From a checkpoint of a small image diffusion model.
Training: soap at rate 0.0029, batches of 64.
Rows from block 15 of a small image diffusion model, named by matrix and row number. Rows with one number belong to one channel. Each number is 128 + 24 x the weight over its row's rms, rounded and kept within 0 to 255. All counts start at 0.
After each channel's rows are labels from the 100 images, of 14976 (inputs lightly noised), where the channel reaches its highest value: "top examples" is what is common among them. Only what is clearly more common there than usual is listed. The data: microscope photos of single blood and bone marrow cells. In brackets: how many of the 100.
# convs0: first 3x3 conv (model.decb.1.1.convs.0.weight, 128x128x3x3, each kernel summed), inputs 0-127
# convs1: second 3x3 conv (model.decb.1.1.convs.1.weight, 128x128x3x3, transposed, each kernel summed), outputs 0-127

convs0.31 [129 185 156  89 108 141 115 145 105 122 140  99 110  98 110 129 118 125  97 156 141 116 103 116 175  72 120 145 174 148 129 131 152 123 133 103  87 117 133 143 110 117 150 114 104 112 177 120 149  97 162 146 154 142 134 163 139 125 119 100 114 122 115 111 147 107 120 121 132 179 136 142  80 118 164 164 123 100 121 152 128 111 129 192 114 160 131 102 151 125  98 153 126 186 102 118 154 126 111 123  98 124 121 154 105 143  99 130 155 132 173 113 138  92 138 122 190 138 135 128 129 107 140 130 101 128 138 169]
convs1.31 [119  85 114 158 129  93 162 174 192 118  92 151 135 153 101 113 133 122 133 104 110 159 130 112 110 136 181 173  80 116 164 122 118 138 139 129 134  97 101 154 136 102 102 123 112 111  87 119  73 149 146 103 135 122 114 110 131 157 145 129 148 127  96 105 125 154 116 143 145 150 114 112 151 142  92 100 148 161 141  98 144 103 152  78 117 115 130 141 123 144 133 115 157  92 136 139 155 127 133 198 162 135 152 118 144  89 125  95 120 129  97 142 128 138 109 134 105 136  92  82 136 123 105 111 149 120 123 118]
top examples: cell type: erythroblast (33)

convs0.59 [143 178 153 137 107 146 126 144 103 109 176 118 145 139 121  86  93 151 119 123 105 122 120 160 112 111 175 139 141  94 114 131 132 110 103 138 154 159 131 138 145 146 187 114 157 145 140 108 134 165 122  91 134 121 149 109 115 151 133 121 122 136 101 115  85 138 115 139 143 153 105 140 103 144 168  97 112 123 156 118 148 130 141  60 137 102 137 135 133  54 154 117 136 113 106 123 131 124 102 127  76 145 153 148 126 148 164 106 144 139 140 139  95  72 132 160 145 111 127 115 119 184 150 122 116 147  96 162]
convs1.59 [143 149 154 118 145 105 134 138 135 163  91 140 135 123  66 130 104  84 144 105 128 147 135 102 118  98 161 116 120 100 160 137 153 117 141 102 141 129  94 140 127 126 154 118 160  97 126 157  81 137 164 100 117 147 123 118 129  92 137 152 145 116 140 137 146 180 118 143 132 161 132 146 114 137  99 138 117 108 119 116 136 128 131 100 144 123 143  87 169 136  97 126 116 115 114 150  91 120 157 103  77 129  79 104 142 136 127 128 133 165  57 136 117  76  87 154 123 148 143 153 102  93  75 131 131  86 124 114]
top examples: smear: peripheral blood (38)

convs0.101 [136 164 158  99  83 160 133 155 145 129 113  70  97 139 123 124 135  75 140 125 141 133  89  78 150 123 116 147 120 158 193 124 102 137 120 124  94  99 121 134 138 134 126 114  87 124 140 116 131 103 110 106  82 140 117 117  92 116 115 132 109 128 161 115 124 155 153 120  98 128 142 161 172  76 127 155 156 112 152 127 115  86 140 165 104 143 113 130 128 163 167 152  93 145 100 145 116 107  98 110 167 107  78  98 102 148 132 103 109 144 100 118 119 116 128 128 113 142 115 118 108 154 134 149  95 105 149 120]
convs1.101 [143  93 152 150 189 132 107  70 157  96 148 136 147 131 123 131 115 107 134 112 118 128 137 120 110 116 121 124 124  98  98 141 146 130 132 118 110 138 127 137 139 146 114 102 118 178 125 174 113 149 164 127 165  98 175 137 170 126 162 155 121 145  85 152 170  66 104 167 128 118 140  88 103 156 107 134 114 134 132  92 113 125 114 107 114 127 144  93 170 123 114 129 107 150 131  88 149 152  89 165 113 167 113 127 138 110 107 142 128 117 169 119 164  84 143 129 122  90 102 157 142 103 133 127 161 122 141 125]
top examples: smear: peripheral blood (43)

convs0.70 [138  92  89 118 140 125 136  93 113  98  53  99 139  98 110 171 111 137 136 112 120 140 118 134 135  79  88  97 113 100 104 130  82 105 119 131 118 136 129 112 135  88 113 120 152 109  91 170 172 170 127 152 116 148 137 168 142 121 128  87 135 156 172 118 113 102 120 144 108 122 163 102 123 158 121 155 109 119 104 120  90 149 133 105 122 136 110 104 116  91  74 149 136 131 151 139 113 142  99 120 133 131 132 115 147  99 127 148 139 134 119 115 123 105 108 116  92 133 127  98 107  88 114  93 147  93 117  73]
convs1.70 [105 114  98 110 113 148 107 177 126 143 204 135 127 121 159 123 157 140  95 119 130 147 144 138 112 134 121 155 129 140  99 115 128 105 119 112 148 104  81 112 116 111 106 122 126 146 123 113  87 135  88 123 154 115 118  89 135 136 113 149  98 136  92 127 108 136 102 105 147  85 118 134 100 138 152 111 117 155 109 153 163  91 170 110 132 119 124 126 120 159  57 104  90 102 155 127 146 116 166 173 181 153 148 146 104 144  79 117 131 123 116 136 122 178  99 165 135 129 129 104 135 111 132 113 131 138 154 159]
top examples: cell type: segmented neutrophil (92); smear: peripheral blood (62)

convs0.65 [142  87 121 145 127 122 125 121 197  79 101  98  85 105  96 157 133  98 124 150 136 142 110 128 132  92 104  91 132 108 128 125 122 139  98  89 120 134  66 149 143  95 126 145 127 113 112 137 123 104 177 133 139 144 162 150 132  95 110 150 133 160 105 118 121 134 133 106 109 119 115 153 144 138 103 158 130 117 135 122 101 132  96 140 100 116 125 129 140  88  87 102 120 102 110 119 127 122 160 105 131 156 121  40 105 136 137 157 155 119  70 144 132 105 138 161 101 152 150 120  96 100 115 111 130 103 146 120]
convs1.65 [151 170 117 140 124 146 141 125 145 124 127 104 136 154 118 140 102 107  91  64 133 111 128 117 114 117 185 145 141 110 145 144  95 147 164 169 153 170 138 113 112 120 108 112 143 124 163 142 136 164 163 105 114 130 139  65 162 144 126 150 150 139 130 112 115 108 178 134 165 116 157 106 121  95 157 145 130 131 124 100 104 161 117 114 134 122 104  94 129 122 131 168 147 181 132 131  65 118 142 129  80 143  96 121 126 145 131 110 123 139 123 108  90  63 126 121 110 101 151 151 102 147 128 114  97 115 122 140]
top examples: smear: peripheral blood (81)

convs0.26 [110 122 126 140  96 104 112 161 165 115 127 120 160 114 130 159 148 115 123 149 103 132  89 111  95 138  78 113 118 142 120 126 139 139 144  58  92 159  84 178 121 140  64 140 130 100 128  96 153 129 124 138 132 100 131 119 176 106 115 157 102 134 107 106 144 148  94 122 157 128 118 135 161 147 151 125 125 119 125 113  71 132 106 154 157 137 131 129 109 184 115 102 149 132 166 147 112 123 140 125 154 139 125  66 118 144 115 109  81 123 136 136 141 153 105 114 141 124 102 172 109 141  97 133 147 102  98 121]
convs1.26 [158 119 135 151 135 120 129  87 120  93  91 156 122 152 116 101  94 109 105  85 126 147 118 168 112 148 146 163 145  91  92  98 147 116 114 143 109 109 153 153 146  97 141  71  98 135 128 155 106 159 112 136 128 144 156 151  77 164 123 103 155 153 144 126 138 131 142 173 120 129 144 127 146 143  63 129 136 124 138 140 162 131 117 101 105 115 130 121 103 138 114 139  88 113 140  76 110 169 128 113 118 148  88  92 120 151 127 155 149 130 169 128  99  92 119 128 139 166 152 168 108 117 112 120 112 176 131 141]
top examples: cell type: segmented neutrophil (42)

convs0.114 [ 96 104 144  89  71 120 112  87 129  79  99 100 113 135 152 165 102 175 146 127 147 155 149 148 103 110 139 124 126 108 124 113 141  94 121 114 150  88  95 101 114 112 117 142 107 133 134 131 172 130 139 125 109 148 159 148 108 141 102 152 113 112 128 155  97 147 134  99  50 130  99 126 106 106 135 146 129  97 121 119  97 144 132 141 102 114 141 120 158 128 111 132 123  85 111 114 146 145 131 101 118 129 126  88 163 167 131 154 114 128 125 121  79  99 121  95 127 156 139 156 134 110 150 149 126  61  99  99]
convs1.114 [122  94  91  99 145 119 130 109 135 164 134 155 153 130 114  92  97 146 161 125 144 118 112 144 182 130 171 127 157 148  99 181 119 109 132 150 157 111 145 125 133 178 137 129 122 155 133 130 130  97 125  94 126 158 131 106 158 136 175 184 151 128 153 120 148 104  83 111 141 147 104 122  92  94 132 104 104 126 143 128 159 100 125 166  79 155  79 101 112 132 135 101 157 101 149  97 115 175 150 130 114 161 145 140 140 135  76 103 168 108 107 118 138 102 121 105 143 110 114 119 144 139 133 153 119 118 131 120]
top examples: smear: peripheral blood (48)

convs0.45 [129 158 158 114  82 115 120 140 119 133 172  87 121 200 127 143 145 188 120 144 104 122  79 113 103 110  83 129 130 124 115 126 114 129  78 102 138 141 118 129 153  90 137 147 179 121 133 124 130 114 133 135 149 116  90 140 123 138 136 125 140 113 146 184 142 119 148 144 130 109 130 116 127 144  82 116 120 125 136 136 129 101 139 151 131 128  78 157 121 129 128 105  99 122 133 132 157 126  70  89 147 123 120 145 164 165 166 132 123 126 150 131 106 149 103 103 104 179 135  83 114 151  97 141 118 159 174 116]
convs1.45 [160 158 102 176 171 136 142 145 148 135 141 150 125  96 127 113 105 118 162  56 161 136 150 126 107 140 122 143 130 122 130  96 163 106 179 139 124 129 148 137 130 122 105 112  95 121 129 146 139 143 117 104 160 129 145 106 142 147 154 109 136  92 145 167 172 132 131 140  76 176 139 126 146 145 137 107 117 105  94  91  66 135 125 115 113 119 122  91 116  96 106 129 124  93 105 111 110 114 158 112  95 179 129 121 155  91 125 151 130 150 136 141 104 114  89 149 158 111 146 149 128  86 136 131 120 165  94 131]
top examples: cell type: segmented neutrophil (75)

convs0.58 [177 137 137 155 153 117 133  82 100 110 124  94 132 108 113 153 140 113 105 120 173 129 118 124 136 115 133 151  92 152 142 138 101 121 154 142 121  99 163 109 134 147 143 137 139 178 137 131 138 103 119 142 110 155 138 171 122 121 143 136 124 100 150 143 118 127  87  98 145 144 141 105 148 120 126 110 146 152 172 146 125 154 129 145 112 138 100 158 146 217 154 150 177 139 108 127 127  92 136 126 158  94  95 162 132 115  87 139 184 161 125 115  74 129 110 124 138 125 132 161 137  95 138 119 110  97 154 164]
convs1.58 [ 99 102 117 130 109 116 134 168 104 148 114 108 159 117 123 148 130  95 124 146 140 128 129 144 136 110 147 104 110  84 110 124 134 125 115 181 131 107 123 132 143 136 148 135 100 117 189 137 161 131  77  58 157 135 160 110 135 118 137 112 122 108 124 115 117  91 136 115 122  70 112 135 176 107 129 127 120 128 110 121 162 143 115 193 102 148 124 141 125  92 104 105 132 120 195 107 108 146 139 153 114 119 145  84 149 122 107 154 116 129 139 143 166 115 143 116 113 105 126 126 127 210 101 125 114 101 131 132]
top examples: cell type: segmented neutrophil (43)

convs0.24 [153 147 144 124 113 134 108 135 108 108 153 137 118 140 172 117 114 164 177  93 158 118 161 109 129 127 129 126 134 104 128 164 122 153 125 137 154 107 168 153  94  88 173 112 126 170  95 113 118 146 149 158 112 153 113 139 118 160  97  77 132 150 154 104 154 105 146 102  98 127 132 150 182  90 107 138 131  84 125 138 106  84 109 128 104 179 137 105 155  90 105 118  81  97 163 134 167 134 125 108 122 155 146 156 104  95 155  98 121 128  94 145 124 117 119 128 161 154 111 122 111 130 140 151 123 141 115 146]
convs1.24 [129 106 140 143 113 122 114 140 145 128 137 106 106 115 110 119 142 120  87 144  83 132 166 148 147 156 126 116 104 140 129  96 131  91  94  98 161 123 112 125 151 156  88 177 119  97 124 132  93 105 111 101 184 133 107 152 116  82 128 131 153 122  78 142 157 146 107 156 132  99 136 109  96 153 120  97 134 139 140 146 118 180 110 144 139  86 126 160  87 106 179 155 120 171  95  89 118 106 149 135 136  92 141 118 128 117  93 151 144 122 172 111 114 119 129 143  90 117 131 163 166 121 149 162 137 120 134 146]
top examples: cell type: segmented neutrophil (75); smear: peripheral blood (47)

convs0.100 [138 166 197 137 149 162 171 104 142 143 135 112 156 117 141 110  93 101 124 111 103  86 122 123 132 130 124 109 172 153 128 160 100 143 114 107  65  87 133 165 133 146 151 131  77 123 128 123 124 117  51 122 130 114 147 144 131 103 104 147 156 132 120 131 106 122 150 135 126 130 127 134 106  95 151  67 156 132 163 123 177 149 119 116 128 130 124 123 135  99 137 144 127  94 114 120 140 102  88 121  85 104 135  91  83 133 110 110 101 110 142 110 132 121 107 127 104 120 142 119 116 113 103  92 103 105 107 114]
convs1.100 [153  73 122 126 149 116 130  81 109 145 149 143 122  76 117 144 143 139 116 116 144 125 125 116 144 144  62 135 129 152 108 131 145 110 160  71  97 137 140 107 154 132 190 160 114  95 118 144 113 120 129 147 141 107 119 142 136 133 140 136 115 110 133 138 129 101 132 138 157 130 167 170 123 118 123 165 133 146 134 102 154 125 107 129 106 114 119 179 129 118 191  94 159 119 108 145 114 112 165 173 138  78 186 134 124 170 100 174 117 134 145 132 129 106 125 159 145 117 176 119 121 141 136 146 147 126 145 133]
top examples: smear: peripheral blood (43)

convs0.49 [140 140 122 123 101 111 171 119 122 121 151 134  98 144 105  71 151 111 109 126 151 122 145 121 141 123 104 110  87  77 135 176 153 163 108 110 140 139 113 134 134 187 111 121 115 142 134 117 133 122 139 138 155 150 150 142 156 131 149 115 145 173  97  97 137 149 102 150 131 117 135 147 144 125 107  84 109 107 113 186 102 105 110 135 180  94 132 131 144 151 119 130 132 143 173 107 157 124 103 108 102 115  96 149  79 109 143 121 169 112 128 180 132 135 132 102  86 151 150 147 137 134 137  89 150 127 184 149]
convs1.49 [124 165 113  75 141 109 154 149 138 149 111 135 140 147 153 157 119 130 155 136 130 149 113 116 121 147 139 148 130 150 112  90 132 134 138 106 103 113 134 155 145 140  99  97 136 129 144 125 115 129 109 137 105 156 123  94 146 105 143 112  97 115 163 157 126 167 194 121 101 143 164  85  65 131 125 173 107 149 130 147 133 130 140 119 119 111 130 136 132 112 113 177 179 169 121  97 111  89 146 127 164 135 144 141 146 130  76 146 137 166 114  57 131 114 135 152 148 113 136 156 149 109 136 132  80 124  94 106]
top examples: cell type: segmented neutrophil (63)

convs0.83 [ 86 113 129 127 132 107 155 106 158 112 117 129 119 128 157 124 118  91 151 157 123 131 111 165 119  99 122 132 105 128  92 128 111 134 170 126 115 131 132 164 105 112  63 149 119 102 119 102 129 106 134 117 104 172 104 130 142  97 106 112  92  75 153 136 172  99  97 125  73 142 136 103 140 138 122 134 126 123 154 169 145 126 133 107 124 134 159 139  97 125 105 126 138 109 159 135 154 104 161 136 168 110 154  86 117 128 130  79 136 117 113 178 118 138 140 117 135 176  97 118  85 117  99 148 141  77 111  83]
convs1.83 [118 107 135 111 109 150 153 155 124 137  87 106 170 164 107 143 164 185 128 106 121 135  99 108 104 107 143 126 121 117 129 119 143 122 157 183 125 139 106 124 127 146 131 103 149 135 145 158 189 155 168 127 170  91 152 142 103 168 120 132 165 131 110  88 108 157 119 120 132 131 114 105 114 130 127  99 119 106 144 113 137 123 120 170 112 108 111  94 124 145 150  92  96 169 113 147  79 107 181 145  96 135 117 156 148 128 107 191 124 150  94 111 155 149 108 108 114 107 129 134 153 101 132 134 116 161 136 110]
top examples: cell type: erythroblast (56)

convs0.11 [104 134 159 117 135 142 159  95 161 131  99 106 106 137 129 127 133 117  93 158  86 112  81 117 144  85  99 149 136 159 116 153 136 108 122 143 143 144 120  96 173 135 138 136 140 120 133  92 120  94 156  98  93  79 143 120 116 126  89 137  99 155 130 118 118 141 124  74 113 104  84 129 165 104 108 106 166 116 131  96 104 143 100  92 102 134 149 101 130 119 106 100 129 113 119 119 126 144 130 135 166 134  99  76  75 128 129 136 107  85  73 113 146 150 100 129 153 102 151 114  81 135 111 127 114 118 111 114]
convs1.11 [165 133 123  98 153  79 118 104 113 175 115 166 128 115 114 101 114  69 118 100 121 132 106 105 125 148 141 138 128  93 126  78 143 134 147  93 100 122 117 149 113 131 124 135 145 132 102 152 162 173 108 139 104 139 111 126 111  74 142 103 171 119 135 116 113  92 138 116  90 101 151 130 140 136 112 130 137 149 137 141 122 106 147 161 115 137 113 110 145 119  96 147 117  86 122 115  91 116 107 145  57 126 109  79 121 140 131 121 139 127 209 123 104 108 157 129  86 142 124 148 147 111 146 114 112 121 102  94]
top examples: cell type: erythroblast (40)

convs0.61 [134  97 142 111 120  83 117 135 105 104 144 118 151  96 117  89 148 162 101 118 127 115  93 121 107 122 125 147 102 117 114 136 127 117 108 165 119  72 126 156 105 140  81 148 167 168  93 134 179 124 118 143 147  94  58 149 153 123 161 139 139  95 131 131 148 130 103 128 128  62 103 173 126  79 111 176 138 118 162 135 109 120 151 106 118 127 112 130 150 170 120 113 126 106 161 110 160 137 113 131 104 173 104 143  92 143 150 114 105 150 140 154 133 154 113 114 137 123 120 122  97 130 130 145 129 133 125  95]
convs1.61 [112 140 123 121 110 158 158  99 151 111 129 123 150 123 142 152 106  92 139 160 140 113 141 119 130  91  99 128 121 170 123  78 118 141 128  80 118 156 161 131  85 125 203  75 112 142 150 140  98 135 159 144 119 154 100 113 137 107 126 154 165 139 157  67 122 145 121  95 159 147 126 127  94 145 132 112 165 123 111  94 102 133 108 134 107 107 127 110 135 105 113 104 167 123 100 132  68 107 154 123 110 100 118  87 113 105  93 155 150 135 115 123 105 141 130 133 139 139 123 142 122 130  99 170 121 116  99 166]
top examples: cell type: segmented neutrophil (92)

convs0.62 [156 133 135 135 112  99  88 157  92 139 192 126  96 151 149 175 148 126 145 112  91 151 105 117 155 128 126 170 115 145 101 112 134 160 142 113 109 129 131 122 155  70 168 121 130 120 115 108 118  96  92 132 125 132 139 157  91 126 154 140 118 137 147 169 145  98 120  88 148 125 128 125 142 128 120 120 114 166  67 142 133  98 108 184 139 163  49 129 153 144 132 165 147 167 119 126 130 135 142 119 124 110 118 120 122 113  95 154 126 140 132 112 128 160 105 146 108 138 119 152 133 125 112 119 104 121  90 171]
convs1.62 [ 76 111 129 156 115  99 158 105 144 100 102 147 122 130  90  82 115 112 151 138 158 148 102 162 147 131 115 143 149 103 126 166 122  85 101 101 143 102 131 138 163 170 113 136 102 115 127 158 120 163 135 102  80 126 168 128 121 124 115  97 138 139  90 155 119 105 114 171 118 118 119 126 123 110 102 117 105  86 178 123 113 147 157 101 146 118 163  72 125  81 137 116 147 113 133 130 155 136 150 139 135 145 132 162 150 128 172  76 175 146 155 134 126  93 160 121 123 121 110 131 129 153 123 127 142 113 161 114]
top examples: smear: peripheral blood (42)

convs0.68 [135 131 123 116 112 123 154 123 161  98 131  58  95  95 114 150 125 116 136 139 111 128 140 111 119 119 105 158  89 140 143 102  93 167 134 113  69  73 142  99 124  80  97 156 121 143 109  98 100 128  89 120 127  94 129 162 140 142  93 121 133 141 143 160  99 105 128 133 132  87  66 118 157 118 117 129 145 106 113 103 168 107 124 157 116 114 109 137 137 115 121 122 141  80 131 137 102 128 154 116 113 143  93  72 144 123 106 146 131 145 174 108 113 142 130 121  83 117 110 121 118  77 121 125 120 162 137 123]
convs1.68 [133 107 137 128 124 145 112 147 139 134 116 157 166 152 124 132 109 122 144 109 147 100 138 121 140 178 116 126  86  85 175  93 145 141 127 142 133 135 151 157 111 134 149 114 126  97 129 159  99 180 159 128 150 156 124 163 161 109 165  79 106 140 109 138 154 106  94 126 115 107 175 107 120 116 152 165 132 133 147 126 126 128 132 132 158 147 137 184 128 107 124 121 138 115  82 138 102  90 164 124 125 135 172  95 147 108 190 111 145 133 152  67 149 100 117 155 166 124 137 102 107 107 116 104 152 117 109 137]
top examples: smear: peripheral blood (94); cell type: segmented neutrophil (41)

convs0.47 [168 104 168  99 128  92 103 135 122 150 135 106 133 120 130 121 109 170 150 104 122  91  91 125  91 118  72 106 155 157 115 116  99 131 142 117 120 147 121  95 110 130 105 151 138 117 143 113 127 133 136 128 102 125 101 136 147 135 138 142 135 157  97 185 141 127 108 188 113 133 108 122 127 124 142 129 113 131 121 116  91 145 112 160 145 125 130 151 129 216 136 104 106  99 180 116 151 147  82 125 113 105 111 123 155 126  99 157 114 148 147 151 111 167 113  78 114 134  91 124 106 177 106 162 124 137 119 140]
convs1.47 [125 152 114 148 133 130 137 102 120 132 164  99 142 156  89 151 116 121 162 141 131 130 117 160 116 154 127 126 100 100 107 147 116 109 117 124 121 131 145 174 157 136 143  94 117 118 131 139 128 129  69  88 182 122 156 131 111 137 115 116 155 107 163 164 164 108 156 135 110 114 138 127 103 147 133  65 138 133 112 102 117 162 140 130  75 120 109 117 106  92 116 154 113 108 102 123  92 158 144 125 136 186 113  98 162 134 145 136 163 165 126 151  97  66 141 142 128 122 138 135 118 150 185 127 142 160 112  91]
top examples: cell type: segmented neutrophil (85)

convs0.20 [173 128 125 144 122 164 128 113 161 141 137 113 123 125 129 107 134 143  44 142 101 125 116 126 124 129 140  79 161 112  97 145 108  73 111 131 152 151 109  77 141 178 136 117  89 124 101 108 125 191 127  98 160 144 120 103 128 135 112 121 139 156 132 134 139 100 142  95 150 125 155 130  85 128 162 127 116 148 126 128 129 122 108 118 117 170 163  95 105 117 107 164 139 135 144 122 125  73 116 122 121 151 124 108 135 132 112 179 116 133 119 131 107 173 141 121 190 143  99 107 137 142 143  89 123 146 103 118]
convs1.20 [111 132 131 131 141 123  72 184 145 118 162 122 105 147  75 119 130 129 114 173 135 116 205 143 117 127 114 151 144 124  98 110 127 131  99 122 114 132 150 112 160 100 146 133  96 108 158 152 130 122 167 141 103 143  92 134 158  60 145 146  85 150 178 133 105 107 125 138 171 137 103 115 150 112 109 129 147  98 123 101 114 135 171 147 117 133  97 156 154 139 102 129  98 130 131 110 116 131 110  83 115  98 142 139 137 121 163  98 159 115 169 137 117 100 116 115 115 146 144 121 162 131 140 114 155 115 111 162]
top examples: cell type: erythroblast (63)

convs0.38 [155 107 131 145 109 100  92 117 104 102 108 136 141 146 118 130 160 111 141 132 137 126 115 151 139 150  92 143 116 105 120 118 151  94 112  94 124 150 145  88 169 125  97 133 125 123  91 143 130 111 127 124 147 144  96 113 136 152 134 106 164 162 180 140 103 103 120  71 156 118 101 134 129 111 106  88 151 167  97 135 138 164 114 147 139 169  57 172 140 128 168 118 111 114 135  88 127  70 118 111 166 127 155 116  97 149  92 137 166 138 126 108 123 168 107 129 110 125 139 120 138 127 113 161 142 141 103  88]
convs1.38 [ 94 113 167 171 109 140 116  88 138 138 161 137 107  75 110 140 100  97 125 122 164 133 140 135 135 161 151  79 154 138 131 122 121 129 165 123 122 122 124 116  90 130 151 118 137 174 191 154 144 116 147 138 111 151 128 148 104 121 124 119 128 109 120 122 137 126 115  98  67 126 141 148 151  91 133 119 105 120 150 103 130 145 110 112 109 142 152 107 161  95 149 140 136 147 169 111 150 182 149  98 102 140 143  72 128  99 138  92 155 155 136 159 102  78 148 159 149 144 132  97 116 139 140 148 118 110 163 153]
top examples: cell type: promyelocyte (28)

convs0.98 [138 146 116  98 104 152  98 132 129 132 143 109 138 101 114 114 154 103 154 147  91 132 124 145  91 123 132  89  88 146 116 123 160 107  95 139 164 136  97  97 145  60 116 130  95 136  99 151 133 105 100 160 125 133 117 132 149  72 115 110 105  85 125 124 145 133 126 132 106 131 126  96 147 178 109 101 141 124 115 108 138  81 139  86  50 131  97  82 122 161 150  94 134 125 125 107 122 147 113 106  99 112 126 145  86 102 132 123  82 110  88 153 118 102 116 103 118 134 133 139  97 108 129 113 111 125 117 118]
convs1.98 [124 122 107  85 126 146 101 173 139 138 144  96 114 120 160 126  94 181 121 161 144 119 150 103 118 138  99 137 141 198 144 115 100 133  98 123 126 169 140 101  90 128 146 172  98 113  94 100 121 126  87 158 127 130 128 115 170 123 110  81 135  97 137 126 136 159 145 137 131 128  97 113 160 101 141  99 125 117 102 114 116 103 147 176 128  92 126  91 132 159  77 103  99 142 133 145 149 117 143 109 199 124 116 117 125 120 111 136 143 126 110  85 133 161 109 110 124 146 147 152 110 122 151 137 138 149 163 138]
top examples: cell type: segmented neutrophil (64)

convs0.96 [120  85 145 100 163 102 130 141 112 122 143 132 158 118 109 143 106  91 153 141 151 102 132 110 110  82 137 116 122 132 130 129 105  88 128 149 115 140 135 119 113 143 160 151 135 173 131 112 144  97 149 132  86 128  91 109 131 122 115 124  96 128 108  96 118 103 161  89 114 118 117 152 124 106 140  81 138 122 121  67 126  88 106 148 115 111 150  81 162  97 103 125  75 122 134 128 109 127 104 146 115 129  68  91 142 129 132  98  81 176 127 137 144 109 138 120 106 108 116 104 123  63 113 114 146  85 147 140]
convs1.96 [114 152 161 130 117 143 113 124 115 118 110 112 101 101 120 114 112 120 106 111 114 106 131 153 147  84 127 111 148 131 127 143 106 165 137  93 149 123 124  99 155 142 139 142 111 126 129 152 115 114  80  54 177 161 113 138  78 145 143 145 121 128 153 154 165 136  83 145 110 113 171 127 132 140 137 114 156 124 133 194 109 152 129 142 135 155 139 124 141 109 135 136 100 112  59 129  92  94 130  73 160 111 149 154 130 130 123 154 116  87 145 140 123 153 144 144 124 135 140 141 109 138 145 159  77 152  85 107]
top examples: cell type: erythroblast (52)

convs0.87 [157 139 158 112 159 110 107  95 136 150  70 130 134 107  97 194 143 111 123 150 112 133 124 139 154 141 126 142 125 132 116 123 134 109 145 156  83 111 147 125 106 125 110 150 121 104 143 105 166 117 139 125 110 118 136 135 146 109 117  88 151 115 139 113 129 135 127 132 124  77 180 131 104 135 175 108 132 134 132 200 149  95  85 119 106 139 112 161  97 142 117 126 107 134 107 127 148 119 136 121 151  88 141  64 103 161 103 149  94 115 105 141 119 125 148 118 137 161 116 120  75 126 105 167 136 177  88 126]
convs1.87 [108 153 146 150 133 151 140 146 150 122 162 134 141 162 170 141 132 134 122 125 104 132 114  87 141 107 125 131 129 114 113 135 101 136 132 102 179 153 170 147 103 152 122 103 109 111 126 159 138 153 152 153 137 166 117 130 107 103 142 123 101 113 142 142 114  98 132 131 129 141 126 123 117 126 108  74 150 127 105  98 109 188 146 170 110 142 134 132 127 121 179  91 140 114 195 121 118 178 113 149 124 114 152 162 117  90 105 155 152 170 106 132 150 137 114 132 158  62 132 121 144 159 152 120 145 130 189 104]
top examples: cell type: artefact (26)

convs0.72 [116 133 118 173 137 119 166 134 127 123 102 123  76 115 107 152 101 132  90 138 100 151 102 117 132 115 125 126 157 110  88 130 119 120 143  92 108 102 120 154 118 124 119  98 135  74 161 109 163 111 166 100 122  79 143 151 122 122 115 131 135 160 117 110 147 160 126 136 102 136 167 116 145 129  93 140 138 102 130 158 134 156 163  95 103 123 118 105 105 133 145 168 118 126 158 145 193  96 135 113 142 102 106 105 112 182 110 135 114  94 102 172 142 126 155  87 126  99  96 116 106 140 131 150 137  81 142  86]
convs1.72 [118 117 164  96  89 159 149 136 131 150  93 122 126 113 132  92 125 108 132  94 116 178 130 131 125 132  87 145 109 137  98 103 129 156 134 142 152 145 137 117 145 168  60 123 125 161 147 159 131  95  76 193 128 134 116 140 134 150 107 108 106 136 182 110 115 122 152 133 161 114 110 172 127 136 138 135 141 128 160 106 117 135 122 148 120 148 134 163 114 157 115 114 158 140  94 169  92 153 115 126 155 129 136 109 128 121 122 122 118 128 152  90  69 139  88 106 145 147 122 145 125 113 197 105 118 125 119 149]
top examples: smear: peripheral blood (42); cell type: lymphocyte (34); cell type: myeloblast (27)

convs0.78 [110 146 134  92 131 168 131 113 168 115 119 129 124 122 142 115  84 120 151 111  93 107  93 159 143 130 111  97 130 127 144 128 108 137 150 109 128 118 112 107 119 128 129 134 140 121 149 128 157 129 148 147 155 188  97 153 129 115  56 121 152  95 130 119 116 131  98 105  91 121  92 119 123 142 153 142 125 136 123 136  91 140  76 152 138 134 131 142 118 139 106 144  95 129 125 158  99  96 116  99  81  90  79  34  80 118 115 124 134 179  89 128 127 131  98 142 119 137 115 138 125 102 127 115 117 129 136 157]
convs1.78 [145 161 148  92 101 127 153 123 129 117 152 143 115 159 118 119 118 200 132 178 109 123 180 135 132 127 153 112 152 124  84 113 142 113 115 138 190 143 149 108 151 119 111 156 135 142 124 131 118  95 168 119 133 168 146  95 157 147 116 132 162 138 144 125 159 160 148 119 147 141 137 104  95 127 149  98  95 115 153  61 134 138 142 165 135 145 163 145 131 112  87 131 107 138 127 100 164 125 110 141 139 149 132  92 121 181  78 129 150 156 129 119 108 150 139 157 117 142 117 108 170 120 120 120 156 105 111 106]
top examples: smear: peripheral blood (89); cell type: segmented neutrophil (47)